config.yaml
downsampling_factor: 4
encoder_drop_path: 0.05
decoder_norm: "batchnorm"
Rows from block 2 of the encoder of a small image VAE, named by matrix and row number. Rows with one number within an expert belong to one neuron, the router's apart. Each number is 128 + 32 x the weight over its row's rms, rounded and kept within 0 to 255. All counts start at 0. Numbers have three digits each. After the name is the row's rms in percent of the matrix's.
Before each expert's rows are labels from the 100 images, of 14848, where the router gives the expert most weight on average: "colour at peak" is the nearest of a few named colours to the mean colour under the peak. Only what is clearly more common there than usual is listed. The data: crops of objects in photos (Visual Genome).
# router: router (encoder.blocks.2.mlp.router.weight, 64x160), inputs 80-159
# up: expert up (encoder.blocks.2.mlp.up, 64x32x160), inputs 80-159
# down: expert down (encoder.blocks.2.mlp.down, 64x160x32, transposed), outputs 80-159

# expert 7
colour at peak: white
router.7 131:141107085118133122104150104153104120104153147115134170089129095101119155133092117145093163116062150167136147149130068151115074163122068130144130137135108081152137134116130118132112145000100147161102113124107035092149178104126190182125170212
up.16 064:111084150134071119149110074110112117127065118126122099118100131142102054107150161164150065109149115062121117116131157098141128065106154123129174086116145150083082146119167190116169103164080110081133122120135151091076111153131076047109061121
down.16 052:216151161129188103152141113171066187153125158139156173142171126134125148165132121171153133100135129150108144166062145135147164104145114176129193150132185166136145121150133133137201102255076139140131133135146172115182197171101076101148145150
up.17 115:152156093112173138090163131149164128109196147093107146146147106093172174119098114095099166114095119151190162152111084128105081177141084123146090150162092126160147103132124080151128135116189167159100098157112078116171112096124189199101181126
down.17 080:106135096117092158085141139082190055091138120086085102111104082139155110098107141122078102099115087091193148120177112117105082170144124120139113106135055131160119103118133144137119177029130150099135126125102074131128045086151185160107147127
up.18 098:100152094100176121098158172175148136111182159097107134155140114124181184144097103095101190131085122186129139154104079172110085165126089117139069162157101096137139122107117084151081117115179157157131118136117113141164152092112201177136178114
down.18 067:040094109119081129122129149151142075152080137140131097092083132117135119129103139151087119105100139127108094119161133116074093190118160097134096107132118068119136125040160145130056185000099137143130105115123099121058134083130169149102139157

# expert 13
colour at peak: brown
router.13 261:119171157106139107099138188093150062134117163143134163033164115167160150113158100128150180140137203116164123117178110164104142167118172165128121127132110100172138121098105133106182158045137118141119153120160149114123126132171138115075156224
up.8 091:060120120114097103101046138090069072135163138138101126057076110153155161103144113145128171058182129091106099125174128138096116115110169107176133137089121159193096166107161125135133088163111120061134113148153143062148116151157091128061088152
down.8 113:199171160139102095149176115136139122092038141128126147146153137105108064142119124159114144172050092153188130126113133124097186162138075180128090122137133073111166031132091119133183155234076133189118118122104126131090120113096114116159114138
up.9 076:125098139123117110112102082112112148135126143087122134160100108119148066178125115128127148127165097099138136181132113127116155077102138119232120103131102151089129125110129161246132078146104112079121083180138111068104124172157143129120102098
down.9 103:130187091105079084094160137139148094091148157081138166153167104108159160046092135090167149135108118156165139141111093184081121147155123151129043174166063110146122063129121082176146149120216139150131096140168153132120069085138122087146121116
up.10 087:153142122177122171128107099109125123168158081148206129082152157033076185130108114131127126102169118109111187123178146121145174097191088142187107104143140129147133109176110116093124145146134149118037087196126101070139126105141147147064140126
down.10 104:155127122118156130060144122108122137117104127061100175127142078111186024101185130120125147074175116105202198140130119144080125105078162108149167170149063193165189160129145151138121101051128129135100098154159133109222084135156144140113145169

# expert 17
colour at peak: white
router.17 118:154107095138138113100146089163080103097148150136128181066135095114103165109111111142102150137084186166170105144122091134127093171114098135150132154134113103171144105124139108134176157000132123159159123115081066106119179122131125148178150229
up.19 097:129146083113169098091148101186097118107190164118097110162114085138155162117104127105107182123093124203157091155099069163103088180139097111146096162147089119137153103115161116156149117110158146174159124126102090160137134104119197158183165110
down.19 063:068089102141089143137124126148139053119107124185086032116101111137126130098117165119138092118114108115090040105183089142121108163154138098121081122139094111090134095113160148115134125000132127116143129123079126146048149126095154137127140127
up.20 069:086109136130080133146111121106111121133105115141142060106103141137076091110132160177142032106169107072056093119135150095140116088116163125131171090109153166116070156120151141127075103155089123074139125129145174102097103146132081114094081139
down.20 050:172116123135157091149119109173054183130162156159164135129159129122114170158145144182121129074138129175111165155081163117132113126176125123148243141112163148161116163167139122154115133255061132155132123131141153122223151143140117093156150147
up.21 054:087123156135076132148101179093154120133087109114140104095124154149124100132148165161146077133163129030143132103143177075160099078090176149102156090106147155117053165123113117108072118156118119061132135109161177105093126146141099144064089141
down.21 048:184130132120162086141138126182072202119157172123164186154160138118177168184144135160114145103113142174133178162077161104131114140155118146142227141124148144144129162152134113165099138249052136157130118123165141138211147123140115104149150140

# expert 15
colour at peak: brown
router.15 093:176140154185094195166156080139093167159092135138121109105132169156112155176149118134118130152112094201164186112174179130201172154116106128132138127154182164126167165199116173100143149104150152158128129124059111157179174163113132192169190159
up.11 075:127109131165128140086073106095098144155124107125127137106124132146226122106162112114132187086222143164131154078209124140131164146157141140109131166074140175119123165134136155077115134105095089118153161091130118157180144167124103120165198148
down.11 093:127125139144138119183134087128240156132103120151134122118128127123137042231127138187115051146117098094080087126136134112116139094154117135157176106110141098085121167091116145116130148103045124114138123131137114114102115135118133156153114116
up.12 115:189106129182128133139114104145108153132108104175139127121105164140075160137145125113117065144089153162126128066130160096137101098168122147096139143048164076126126102148126110074132161128145083174191170065087137168116171159132109105207141111
down.12 100:160079124154139123192109103132111198124209082129135069111138173121159114156149133134101113138105126165124111119108128092122104042129107124138121197114137128103040133153127094114142104092186104113147129123069118120177180164118122115162113112
up.13 088:111097148153114159150096102117115159141096109191131104094116161129149126143164112153116188049185110167109157113219143122122182131166123102126114117103150118093099160144142178103097124102092109095108143132123132134184153165150141144113207156
down.13 129:144177122125122087105115121105212112136128129104146182142128101128138110180119153113140061177200158091123090120127128117134128137126142174123166077124114137140126143103098102122155194157089124113126127124174104135081093130131100179132134110

# expert 52
colour at peak: grey
router.52 228:178113150144142119204106091146148154099116166193150097058190120141134097148155173190156113117109143117163092123176085137160129204183137170151188137098127170081152189124152161111145165056077157086139170122129137137085127160089146146135153202
up.8 097:171123155135117147255121097139208199112116128151146119126147134134131098157131153170137000186087131104134109145152113119219127144110098153122239116121144137104110136127117153123121182141112136098086137138078079147111124137080129143126151121
down.8 105:090094105127148133060104131135079067161165127093124106157117134127147200128122100093118203064183130129120164124121132139112090107121141083129115121127090130163040177118140138122063059228130115063122121136152143118213107129134152117118145100
up.9 068:101150133116166136193185132147181149123127135074107124127194145119117140124104124123122075136049123058120163174091148120146118105112103155155108127158119120105102111121136104163199127116175135116101111145077115090105159107153116094081139142
down.9 096:144141129114163131098106157099117095155130125125120142087101105124159138105137123170093166080202123133158108132136126103092119184162149107135185152130129132183162117129132160135072168062066153191132104137182131118204092123075148228104120186
up.10 101:042149092137159120125103088144117110128159144116161094106162125108112130165096129171131200168080105133120116138106125162182121145138122152202116156099119116116149190103128119129080095109123132107121125148148104074096157111122146128156067154
down.10 107:178165125132134110073127143103073112155069133124097169087085116124109051093150102151092176134110125128126104129156141121092182171126134128129213132117155163140218138101143155120148105111035131229140116116097140114083143103107104128131103225

# expert 31
colour at peak: grey
router.31 236:108120136109149167157128125110139148181100160136135158088118118171149108155104105182152175173132152149086087138175109160148172153092107155132154173126214162188175188085145150119105145046084106103121169130110092136130185149157090196122158207
up.19 107:109125100147118143073116128116105145212105142102121179141115106151174068126091074134133182175116161165096101110123120153123170109104105179102128155083193172164181158093155133112157122118092089136143161104083093156112188155207070155193114133
down.19 102:132137130131068093137107120130107117073161117193125081128117139112104140124179107129108136143100106154102076128135093139085092024135129066143100115129124051114050107139112112122094055137171130115136116132130163111166078131110142052140076064
up.20 101:179134121149166177171148090086159142153209075169139164120133143096135115125115150146131097112177150103085118126157133103105124151142118184155147180129178180154126131137177131109209156137160145119080094161119102075147112147141083162048176139
down.20 105:189147148114132173128151151124119114097102123125121134108109132114088139119150141137115091062105092106255222135148133107069128181153090146116174086160112179163131112167123142132190170175138158143101117140094126129163098117193133148095194164
up.21 083:135105123102119105109108150199089143107129139107129114145129122156129130148139201054161089137103139175149109120099117125167108175129143134071094119128069141124101129123152133155146130108160112117188160080114146188106126138034136059170107114
down.21 086:091039111144085121139109124131145144156129142132126126115162154130148138124125167081154139097162185108085101115116130107149102156140170167112100092123079191016142146128181116131189132049158107119169127104118131136023174150165116099147179123

# expert 50
colour at peak: brown
router.50 248:095144100113148126115130125155059088172116154141180092020115122164094179107111151216146146088136185134084132124174162155104105164124153109133148184106132147182130168104164129101119129058120129105147160106141149106125201113170113115112203218
up.11 107:141076140127105115141076109134159226058083140124102127140129107176154085129173148091142081141099137110218126128136078133150129128107133150129154091123113144062115126126122138125171122133147103112110141130118136130097065134104134116124042100
down.11 097:061139134158171151109087114114150072141129114156133080076107132146063251125112100189107088108139141114090133127170162138114135123151134130143176142102171077173044118117136192127141151111057121153134133130143121122087154147208126136136169197
up.12 105:124172120135197140122119181109147096166188102129165190105136187145122135115121108121104128139127192124107121055101229118123117092151132179087127171041161155167143124126135095053154151140142114147180193074127126156135132127158095138167092142
down.12 104:150108114127076122129157133129088063188137136154076171125157107124130177060150150071149154085175169085092119136106147149160169220183139125137109150138114155131142055129154110132210166101156131155139108122145137109045123133098074057142133185
up.13 116:115077114115071108113102098136092111155172136135115095098131118091149140094134154143132113070192149115067090137194123128090108160215153095131177113129107172060109134116165132140179111151083137106126087137157143119122084133146126100090188129
down.13 126:124106137122130154186107148106116166112166108107162120159089144130133180145104105098125070189123133137160147126110120118223128061035107135111108131130148085206084158147066096119060172165194119101119143120082112128174129104064133155108144082

# expert 48
colour at peak: pink; white
router.48 286:165095111182146178158165097160072170145148108147150102056131166111100116127103116133099092126079144191109128145129144093169100196155087125131144145116189136120148140159127116124093203028123155118149135118079076124132194126091117186135146188
up.8 105:161181111074165154108185153140158138136159110099153143164135117099101136140083116136125106156115104131114143169119121132091136121129105134125083166209139120182141082127108120160122170115135161186021094202129120111203111064138147138047184108
down.8 107:058162116091085132090123149082176082104165137027122115135165114126145126102117135098116148116116098063136190143151136134132086107152109118138125101147088140142126132160101115147070111032135157077100120167177110121183083078141173168076085112
up.9 114:149137098118166142084179150197106141129165134100105122173141135113125179129091114110115155137061131194137152141099123120088100159136099127081038166177094125146097091141135113145122152095185140230133131116099120196201155083133166140178208106
down.9 112:104117110132045098048105086097140156111099151101099132135086108129133075085135103150108103118148136088093114142122108130083136116113128096167186140126087125153149116116155164144114097000090085118130111151107109094121103138145110128143125151
up.10 106:111120119005101105136146163174126189115117164117070153150041094166170103114120143142129096096112134140079067176105119131083123134108120077121194161160148088144155116106174132177144134124083141148183129122127134150113133099111096109143088117
down.10 091:115165117138106131122124119155102065118126131148124069141199143126101223122141130096125179193068109145110123112130112139173133114153113141123007137132137085132096067172083097119113120024245122176131143125110131131095152108122151104141085084

# expert 20
colour at peak: brown
router.20 092:182149157178122170120156137133091098184100118150137122108112133145093181125156125139188113172156125157192141133134122123187173157105097125125128092156184143146152149214113087095150142110186154149128136116078121166153166153124107165160141154
up.16 128:144140101111117067110117131184146166079143163111154142124127107131158115134144214139187124109137147120140095102129080232087120143135185147100135131113098161099076129086166104091123118134116120138137145103162167144112088100129138071133131113
down.16 101:136132130128144107066124116149184152089034190108097164115098067119124068134150171142172117114150137109242130122166087158108153190120143167123164099125092156111174150108161145135194166098054144126125120122145126138097067122142118163129142153
up.17 158:097162070105142114070149153160115101151170123104165151105146128114132177090100141116164117058167136144099166115147177201018080104170186130100099154138105134154093114104162070113138127124157136158128130111144162143173159077202104058121151133
down.17 115:090126109116097110098133136152100064150078137140130148141133141122091184131096125129135109091109159093036106129133133144154127170141160117119166085127128113128104120074163136129183115151019122146127117120157156131045117112112148071120169168
up.18 134:089166114132160139115125129171144181140103144104174131125102111151098145156071117161185111167104104161104134105141097225121167117046127150101134157110157133156134171084133143094093110125125094156129158107110123150138179095151105104145141132
down.18 138:099135106128133131090158133119115091152080134100113138138087094140082108110069097128150119179090106121104146129127105176138186134097094113128104182126163094187180124120099102120062134073107119156127135123082113131098153081085097124136125160