python train.py --image_size=48 --horizontal_flip=true --encoder_norm="rmsnorm" --encoder_head_dim=32 --encoder_bias="none" --encoder_parallel_block=false --encoder_moe="top_k" --encoder_expert_mlp_ratio=0.25 --steps=7500 --epochs=15.5
Rows from block 2 of the encoder of a small image VAE, named by matrix and row number. Rows with one number within an expert belong to one neuron, the router's apart. Each number is 128 + 32 x the weight over its row's rms, rounded and kept within 0 to 255. All counts start at 0. Numbers have three digits each. After the name is the row's rms in percent of the matrix's.
Before each expert's rows are labels from the 100 images, of 14848, where the router gives the expert most weight on average: "colour at peak" is the nearest of a few named colours to the mean colour under the peak. Only what is clearly more common there than usual is listed. The data: crops of objects in photos (Visual Genome).
# router: router (encoder.blocks.2.mlp.router.weight, 64x160), inputs 80-159
# up: expert up (encoder.blocks.2.mlp.up, 64x32x160), inputs 80-159
# down: expert down (encoder.blocks.2.mlp.down, 64x160x32, transposed), outputs 80-159

# expert 31
colour at peak: grey
router.31 236:108120136109149167157128125110139148181100160136135158088118118171149108155104105182152175173132152149086087138175109160148172153092107155132154173126214162188175188085145150119105145046084106103121169130110092136130185149157090196122158207
up.0 078:188134148111164167154203134096114119151169086127122141139149133111109117117114082088115129164095094120109133164078125136144153120148086128175064164178163108133198090157060122171158141113159157140091091181122118072128119112114132113085093134
down.0 078:078147131124146138110123117126143138055046160127168140126101136084104139153109157160095147150137123113191129134157113101156119207120152145119157020148109155103185225101115153154106127065076155139095090155197119125081083098164184209085148138
up.1 097:110119124117123140197100118149162154141084165150131123126111146148114090137104121209125126157087136133078094118140128131123149092102121115114199126086212136096150163103144134090081123154105112110142168110112112149055194134085089179160110123
down.1 100:105130098152096091055115094151074084187159130120128105160131064137129142113121097095168128132107120161132154122106113198079148073126127120144104186118111073185108075133101116112110100221153087163125135124089126116144157113179100059169109132
up.2 077:109141131099134131095122126086147122174120133139127160129108106147155077155091123209141156150178102125070095128135124167094169131110126149113204174099232182165160169088148144118138106164027119112121154128136114136132126141147075127106108129
down.2 078:128155138106112104127109132132148104079160119124113081153166120119113207108186138108132112122069112125152160143122115142163091000137131105137085112140108074122013089160101117134124095255202131085113136133118154128166099137128163061102082063
up.3 071:108135157106105122123102132045152132182115137141122174125121118148192032142125108180111175132151125123070088114171129142073163109117133154115182143080227184116156172087160143108174101159050106107139153123144118135103141170168060124117070132
down.3 092:126164132138103124117105125141093091091138131166120068119127124125079210112161145151120124117106106147172139132156113142094110000140137112131094100132120084159032084158108113130138101254202129125126138137102143134185143131194146087128128083
up.4 125:114111137169103125164073126159053138182106111133129119133123146153127142113132106074146119127110168147104137000153131126139134104129124153064103114018172127105115128133135120034167129146160095119172173052082125163071184160180070039193112118
down.4 124:126178119093143120136194138137164109115141164092156134134155136132135065169103133159117180178074107120127087154110106168078148149126102122148109147166126124094200175090094127132077103093118154126121116148189123109092133079105171144124110178
up.5 109:113137146113147096069192133177130142088099158021130149149137124134165085191107112130121180150016105145134131145065115140139130159127097139138089149157076115076178143107123137161091114099072126153132129134178129153122151096020227142147086121
down.5 084:137106117160074129111095084101183146084072117168149117091095115067091131089107153178122052125211125117129155106188130103099114102132148141122100075117143123134126111127129125120147205004142159160093087135138109099143110113211106182110178093
up.6 092:097113122141108112156073151094109057134188086139130071110165161127114173094181147055107121114141168100130121088170147118190070139182178131124072082110096102097022115203100098102141135145230130058152126121134145118056089142146155110090144129
down.6 086:160128148139191162152141139123126160142066156139151182081101136140123059140125133173107130106169142127173147120142155127119177238121135150123248146120159178136249179116153165134136169116039128163142130123151131132119147133142116211129183245
up.7 064:109132163116111145137105126056129128165118128175123145125115116143179058144115118194120160126160097122073101120182128144100163126119131136122205144093234191133144165096154148114178100151031111106130148132134117125126133169168071097094105139
down.7 080:140216140117125116118118143138121096073123133131143091107159129119087207127185162141110106115082106116203164139147130141112106016146145137130119092142119065157044101165083106135122136255175145138121133135126147134166124120151152085104103120

# expert 20
colour at peak: brown
router.20 092:182149157178122170120156137133091098184100118150137122108112133145093181125156125139188113172156125157192141133134122123187173157105097125125128092156184143146152149214113087095150142110186154149128136116078121166153166153124107165160141154
up.0 077:131106172116106154181102177094109083199056092161134135134122122153123127107141114099170086160151133079109140122178145131192192108145113125103120117127180085156181158157086101111096198132103128089126153115116134140103122126109103125108104125
down.0 080:074151106111107110121132139140067138128188132129173130149116139135187126147116126126119185118144133157060084127110148113087082085141168124123131146144120138109114150098138129123080043180156128098125131134187127134167188135212115123110090113
up.1 099:124160157149177129140133129129144170122103122123161135145144139138147143253090096145119134173077129150138130118127085155176167134061113170118140158123150111132108166102104179098094117122075109165106151125122114141131191131126178139132168129
down.1 098:156199124124106116093161129107062107162153123152138171130173125132132091133142110124133227151104126150097058123150108168127181135173123128123106191129136137141218112097142137117110079090101112181128140124167133145082118130097154082136059157
up.2 077:154130147166118122091116133153093117114046132166154148139132144131042196154131135104135166146126165156150116070121113117160126145140123129095117080090131058116151092134112121069121120135125081207158154076145154160065118150122164138180139104
down.2 092:109080151151160123144102123079159116136157101167079066087099122137205159133171108132086139132146110141177162119124123112085114081129117150137122178109119107152072125169098104117172139090196108112140134125052105126185166157165129141142150123
up.3 141:105155097109134097079131134158156160121142150102151180109118106133151126110125148134199138094155157133108132112139103252022123121119185133106116162127101148133100144070178114101138117112140108143127144111175170139146118089181108068126145140
down.3 103:101124108095130121081141147154151101136038175137125199109088086121111114081131138143177098095150157110131142133158138185099170165107157130110185142140129118160149138074174130138173159111050142156116119121134160129097118083153068097108166202
up.4 080:157117162096100174223139171145134103134075096145124072122114148137086156115127145138162046116102077080145178132170147101139172102137111134096121086159183098126079086154090103125126177148104163106105141130095132132115121100119115105064148112
down.4 091:102182106112105128137146123144140144133214140072192135166195105118134119142114141086140093149087149133088137143079145153212090118142148140138119109146095170065159153127119132149084096180177134114112118144179124118104154124209153121108079128
up.5 116:157174146133166129117161136130141178090156134097192193120173206107145130196130116131100191137120140164130136112144135127105103158130135145114111163126115125096148149114130148100080096108133107159121139117221154140152126111104210135126144141
down.5 095:177133153127137107129145141162155136086037140169152175109158171112117096175156131156098115119145136137159131120140178093136132201170127136114217098126134076092129089109128144130125171099015157191125118121145159135107128122079164143115144164
up.6 076:119206141131133127080131149135148142099111136120198167128139120125082143170109115141155158133145118126125155101149098189113165131079124138094132128131133124139131125093124165089100065137079106208122140110163160137145096103163162110127165117
down.6 089:093148121120166114094153139093166021166082134191083142124128092135139151141129098138117151163160128110095114140105125158150172129142125097137155147138124070170161092116093110136120147073082133180132126130106120126080146104122145129125146169
up.7 105:149131157125143140135179183161125111122066113124183138131173195132059218172090149105137111140110134101149156098147175083141114136154125142084102081148154053111148083147092075086111191124121137173132152097160151154096144082099168148109157119
down.7 102:119141144133147146158110129104107160139167084143164099122139129133127148158147109094116040191169091130140168130082128124162101080146107120136120129122147113149090117199068084129065144117205122105123135139087104120176160139176110130123095085

# expert 7
colour at peak: white
router.7 131:141107085118133122104150104153104120104153147115134170089129095101119155133092117145093163116062150167136147149130068151115074163122068130144130137135108081152137134116130118132112145000100147161102113124107035092149178104126190182125170212
up.0 114:129152092142149118072142049136135132120170149121104170146111096114164178118112093168117230141112128195151103142113062196101121140108101130163141165140098143195145118096187184139197110107141120184116114153126068116154119126156161156231174131
down.0 213:107159072146125112065135102076122092104159143165059136151084054154154155095115104143121167154127117136131050120116067156123150142089145140141141134125068173175134119066184164123201088095138112148162150116123081142103097144157122130161126140
up.1 065:107092147132068109149111088104119094119074117126130107121096129143105050112144153177137067112150110053119111120132164099139142058104161118131176080120139148090077141115155182117160107171066112091137122124148146091074111144126079058104051112
down.1 053:206144164125181095155132123159064166155126149140157173148179137132133152168134113152161147110138146163104137152070145142151178086152117161120172150127193144124137132166101118129175094255081130141129143135158186133181197174093087105144130133
up.2 079:098098140130080106150118077111117098118064126125132105124091128130094062125140149190137068102147103062114126126124166097134142071100162125144188092111136146101074143109154196123139100179047118096131119132144136088071120144115088061108056127
down.2 055:187151158128170111156135123150080184159156131138162172143172163135105164155147110126171146148151158153088145145073154147158164058130123161119152145132180146115127137170110103122179084255147116130124143135160184129180186170118069098147124113
up.3 063:116082147136065115154109076111105104120061120125127098116096124144092059087147169162151057101144106057135116117135152111137128070109155125128186079118137154088098147124164192118157108161085106089149123117135144096078100145126084052131064121
down.3 050:198121142134187092147143118184066186147131165142137178157164134130133156159139124146166138114138149162125144154056135137143149101153096159117183149143169155119152122178135118140182095253089142151137136120151174137187195168108074110167129129
up.4 146:160118139132158181129145123109149145138171119131107148147140133118162135136112037105078193140112123165129163144121128049136160122108082117146116150143130105164131104157100175139170130130162139150090119158074070114167170129117136190113153113
down.4 151:143083157141132159132136143052162134154123089145085121147091149146175115169113049117047143156133112134137157130164128066156133144097090114136151111123138083175097113143087175139113138098083126125128142133070070139178130141123148165118144124
up.5 079:104090139122069097149115106112120100117063127136121113123082117146101053091135156161140053097152104056097100125136164125122150073101172114138172075123129132097100123112159167132145108182066121086139120139149151096058101136120070049090049122
down.5 062:196145169110167105155121120143077162157132130164178182135176146125096131133149133134186127112168141142094140133102147155142172081155130139113157148125195157121139137188099109112161098255116117126120138143172204124185161166116073094140132120
up.6 122:112143090079169120107165171175168123108157165089103136161127092120163140114091129092122141112084108139142134161104079192104110172116078100134081152167100110146179114115117071155081124128157174138102110147106108131148129082101169165082152107
down.6 065:056097099112095157121120143128180083115089113095130089111100108118134092099112167113135094105123095097141149109197121125109102178137140084121095115126099116126136160103114138123027175012111142091113113123120089130092067072132170151096139143
up.7 190:171118167114109089139121126133151179100062142134123138136117120142138048180152121138126151158123116126174108138128094160121183098102128117145145106137120097081143110112075182137117104134083122118118125144146165120110077131111143082115090113
down.7 276:172142201120125106175121136144158181077040148163154136110114129127143058203156145177129124178122100120215132129148097148136168152075142126131145115130144098090159144082070172122093123125074135130114127137152163122119111139087159126115141139

# expert 17
colour at peak: white
router.17 118:154107095138138113100146089163080103097148150136128181066135095114103165109111111142102150137084186166170105144122091134127093171114098135150132154134113103171144105124139108134176157000132123159159123115081066106119179122131125148178150229
up.0 080:121114136130063111140106128094142098117093118121125153105119140120075078107151138131135047103152122043107113117130189071127130069113163117133188080112131133111090119115145105123146113191101126100137111129145165074063105144106042075102048121
down.0 062:148166141123152109153109119123122191137158124115185139134171174122116148170151109147128165161138142142086168137093152124158142059125132152129172135109182148127110189153089086136091097255128115122110133137167144111202129136153101095135100104
up.1 082:133122139129064105138105141096143092119100117113128163104127141120098081108157138118131052104155128040139130115132204056131122073119166124127183078107130131108084119124132095121153121188109128098140114122148158079065107146106040082100046123
down.1 066:141161146118156111154110129123131192141154126104174138148172169131141136177145110131131173174129141144087158140088139127171151059113127141127159132116176144106123199154079088139061092255126114113112137136173142120198126132130120104126093100
up.2 114:145138084121154084080143081174094085098178164116090160163114079117106145089120108078110155119093133182170096152097099164097101152139098097160112145144081101149160084125168085157194116137177139190165110130087100129110125111115133116196123099
down.2 060:076135118124074164119122137092174044141130085148101057120122132135095101069116128080140122163131112097077060104176099147121137097129127100112009102139116103079119099139118124103116110002203116098134136128112131134051123124120136136107102094
up.3 122:142165121164129094095091105150093108124152149158127177142109120154098161147157081110108178187097195174151090074104116153112114104095170164099103159084117117153094098096148100090176102133161082184156165091104180163103168172149094098162108107
down.3 086:169144141088102137064181144165145172113162137070102160203164105116156110120106129087188126106145117100155168170101096134098138151173068135122081112198094159129137061168120113136193133161140195108091106147154147109161086107144127133089137076
up.4 150:112163125120116092121117144136112096080171137130122079120137128118162181150153143153080175090128107146148095133123102099123076173177141111133158110129103115084025126118124143134085101123093144132160118119195204138135060128110255168135137132
down.4 269:108126132138135111128111120135098111061140130151135073110154157122160140184152153167066184072141100136134099124132124081113063134175143095138174113118079125076113153133135151139081064135044127128148120127190151133174095147098217139147135129
up.5 048:080115161134081150151096201075135128155108092129151086099119154156135104125138146156128105145175137063126130098150159077169112070087173151092130093098174161133075182146104140098069124147135115061124148104154158130122132159153084161055101146
down.5 051:182124136112166081141137127176064185127156170126159174145164125128170153178130133167112135079126136162133166163065165110124115150160117135142234142124147136156132145140133119158130158249049152156119118131149151116214152127131127104135153160
up.6 119:156142080124154093083145061174093096100187161119093144158116081111098140086116116087112149118092125187164094150099095159099097160142096101158108147145084110157171087131172088155187120132184143189157109134077088131122125110120137125198131101
down.6 063:084132105139080173112121119096167053126130089159092052124115119128082109068122135089148120158120107101087063102182090143126128104133118101120020102141106118086122101153131126108115108000209119101135130132100119133058118120131125145121109090
up.7 111:152133140129083108125108172100137090120114115104127181104142142120119114101159137093130075099149149031185174114137217053130106090135168128121144084112122126118079116146114080124158137169146128101141120115151165093084102137122054093105069124
down.7 069:137154146110165116129122136125143210135157144066151165161169152136160113168138095126126206170114146143105162153073130123151155075079108130137150132130154149092147194134103109155075085231131119110118129141188132112186122127135118120128085111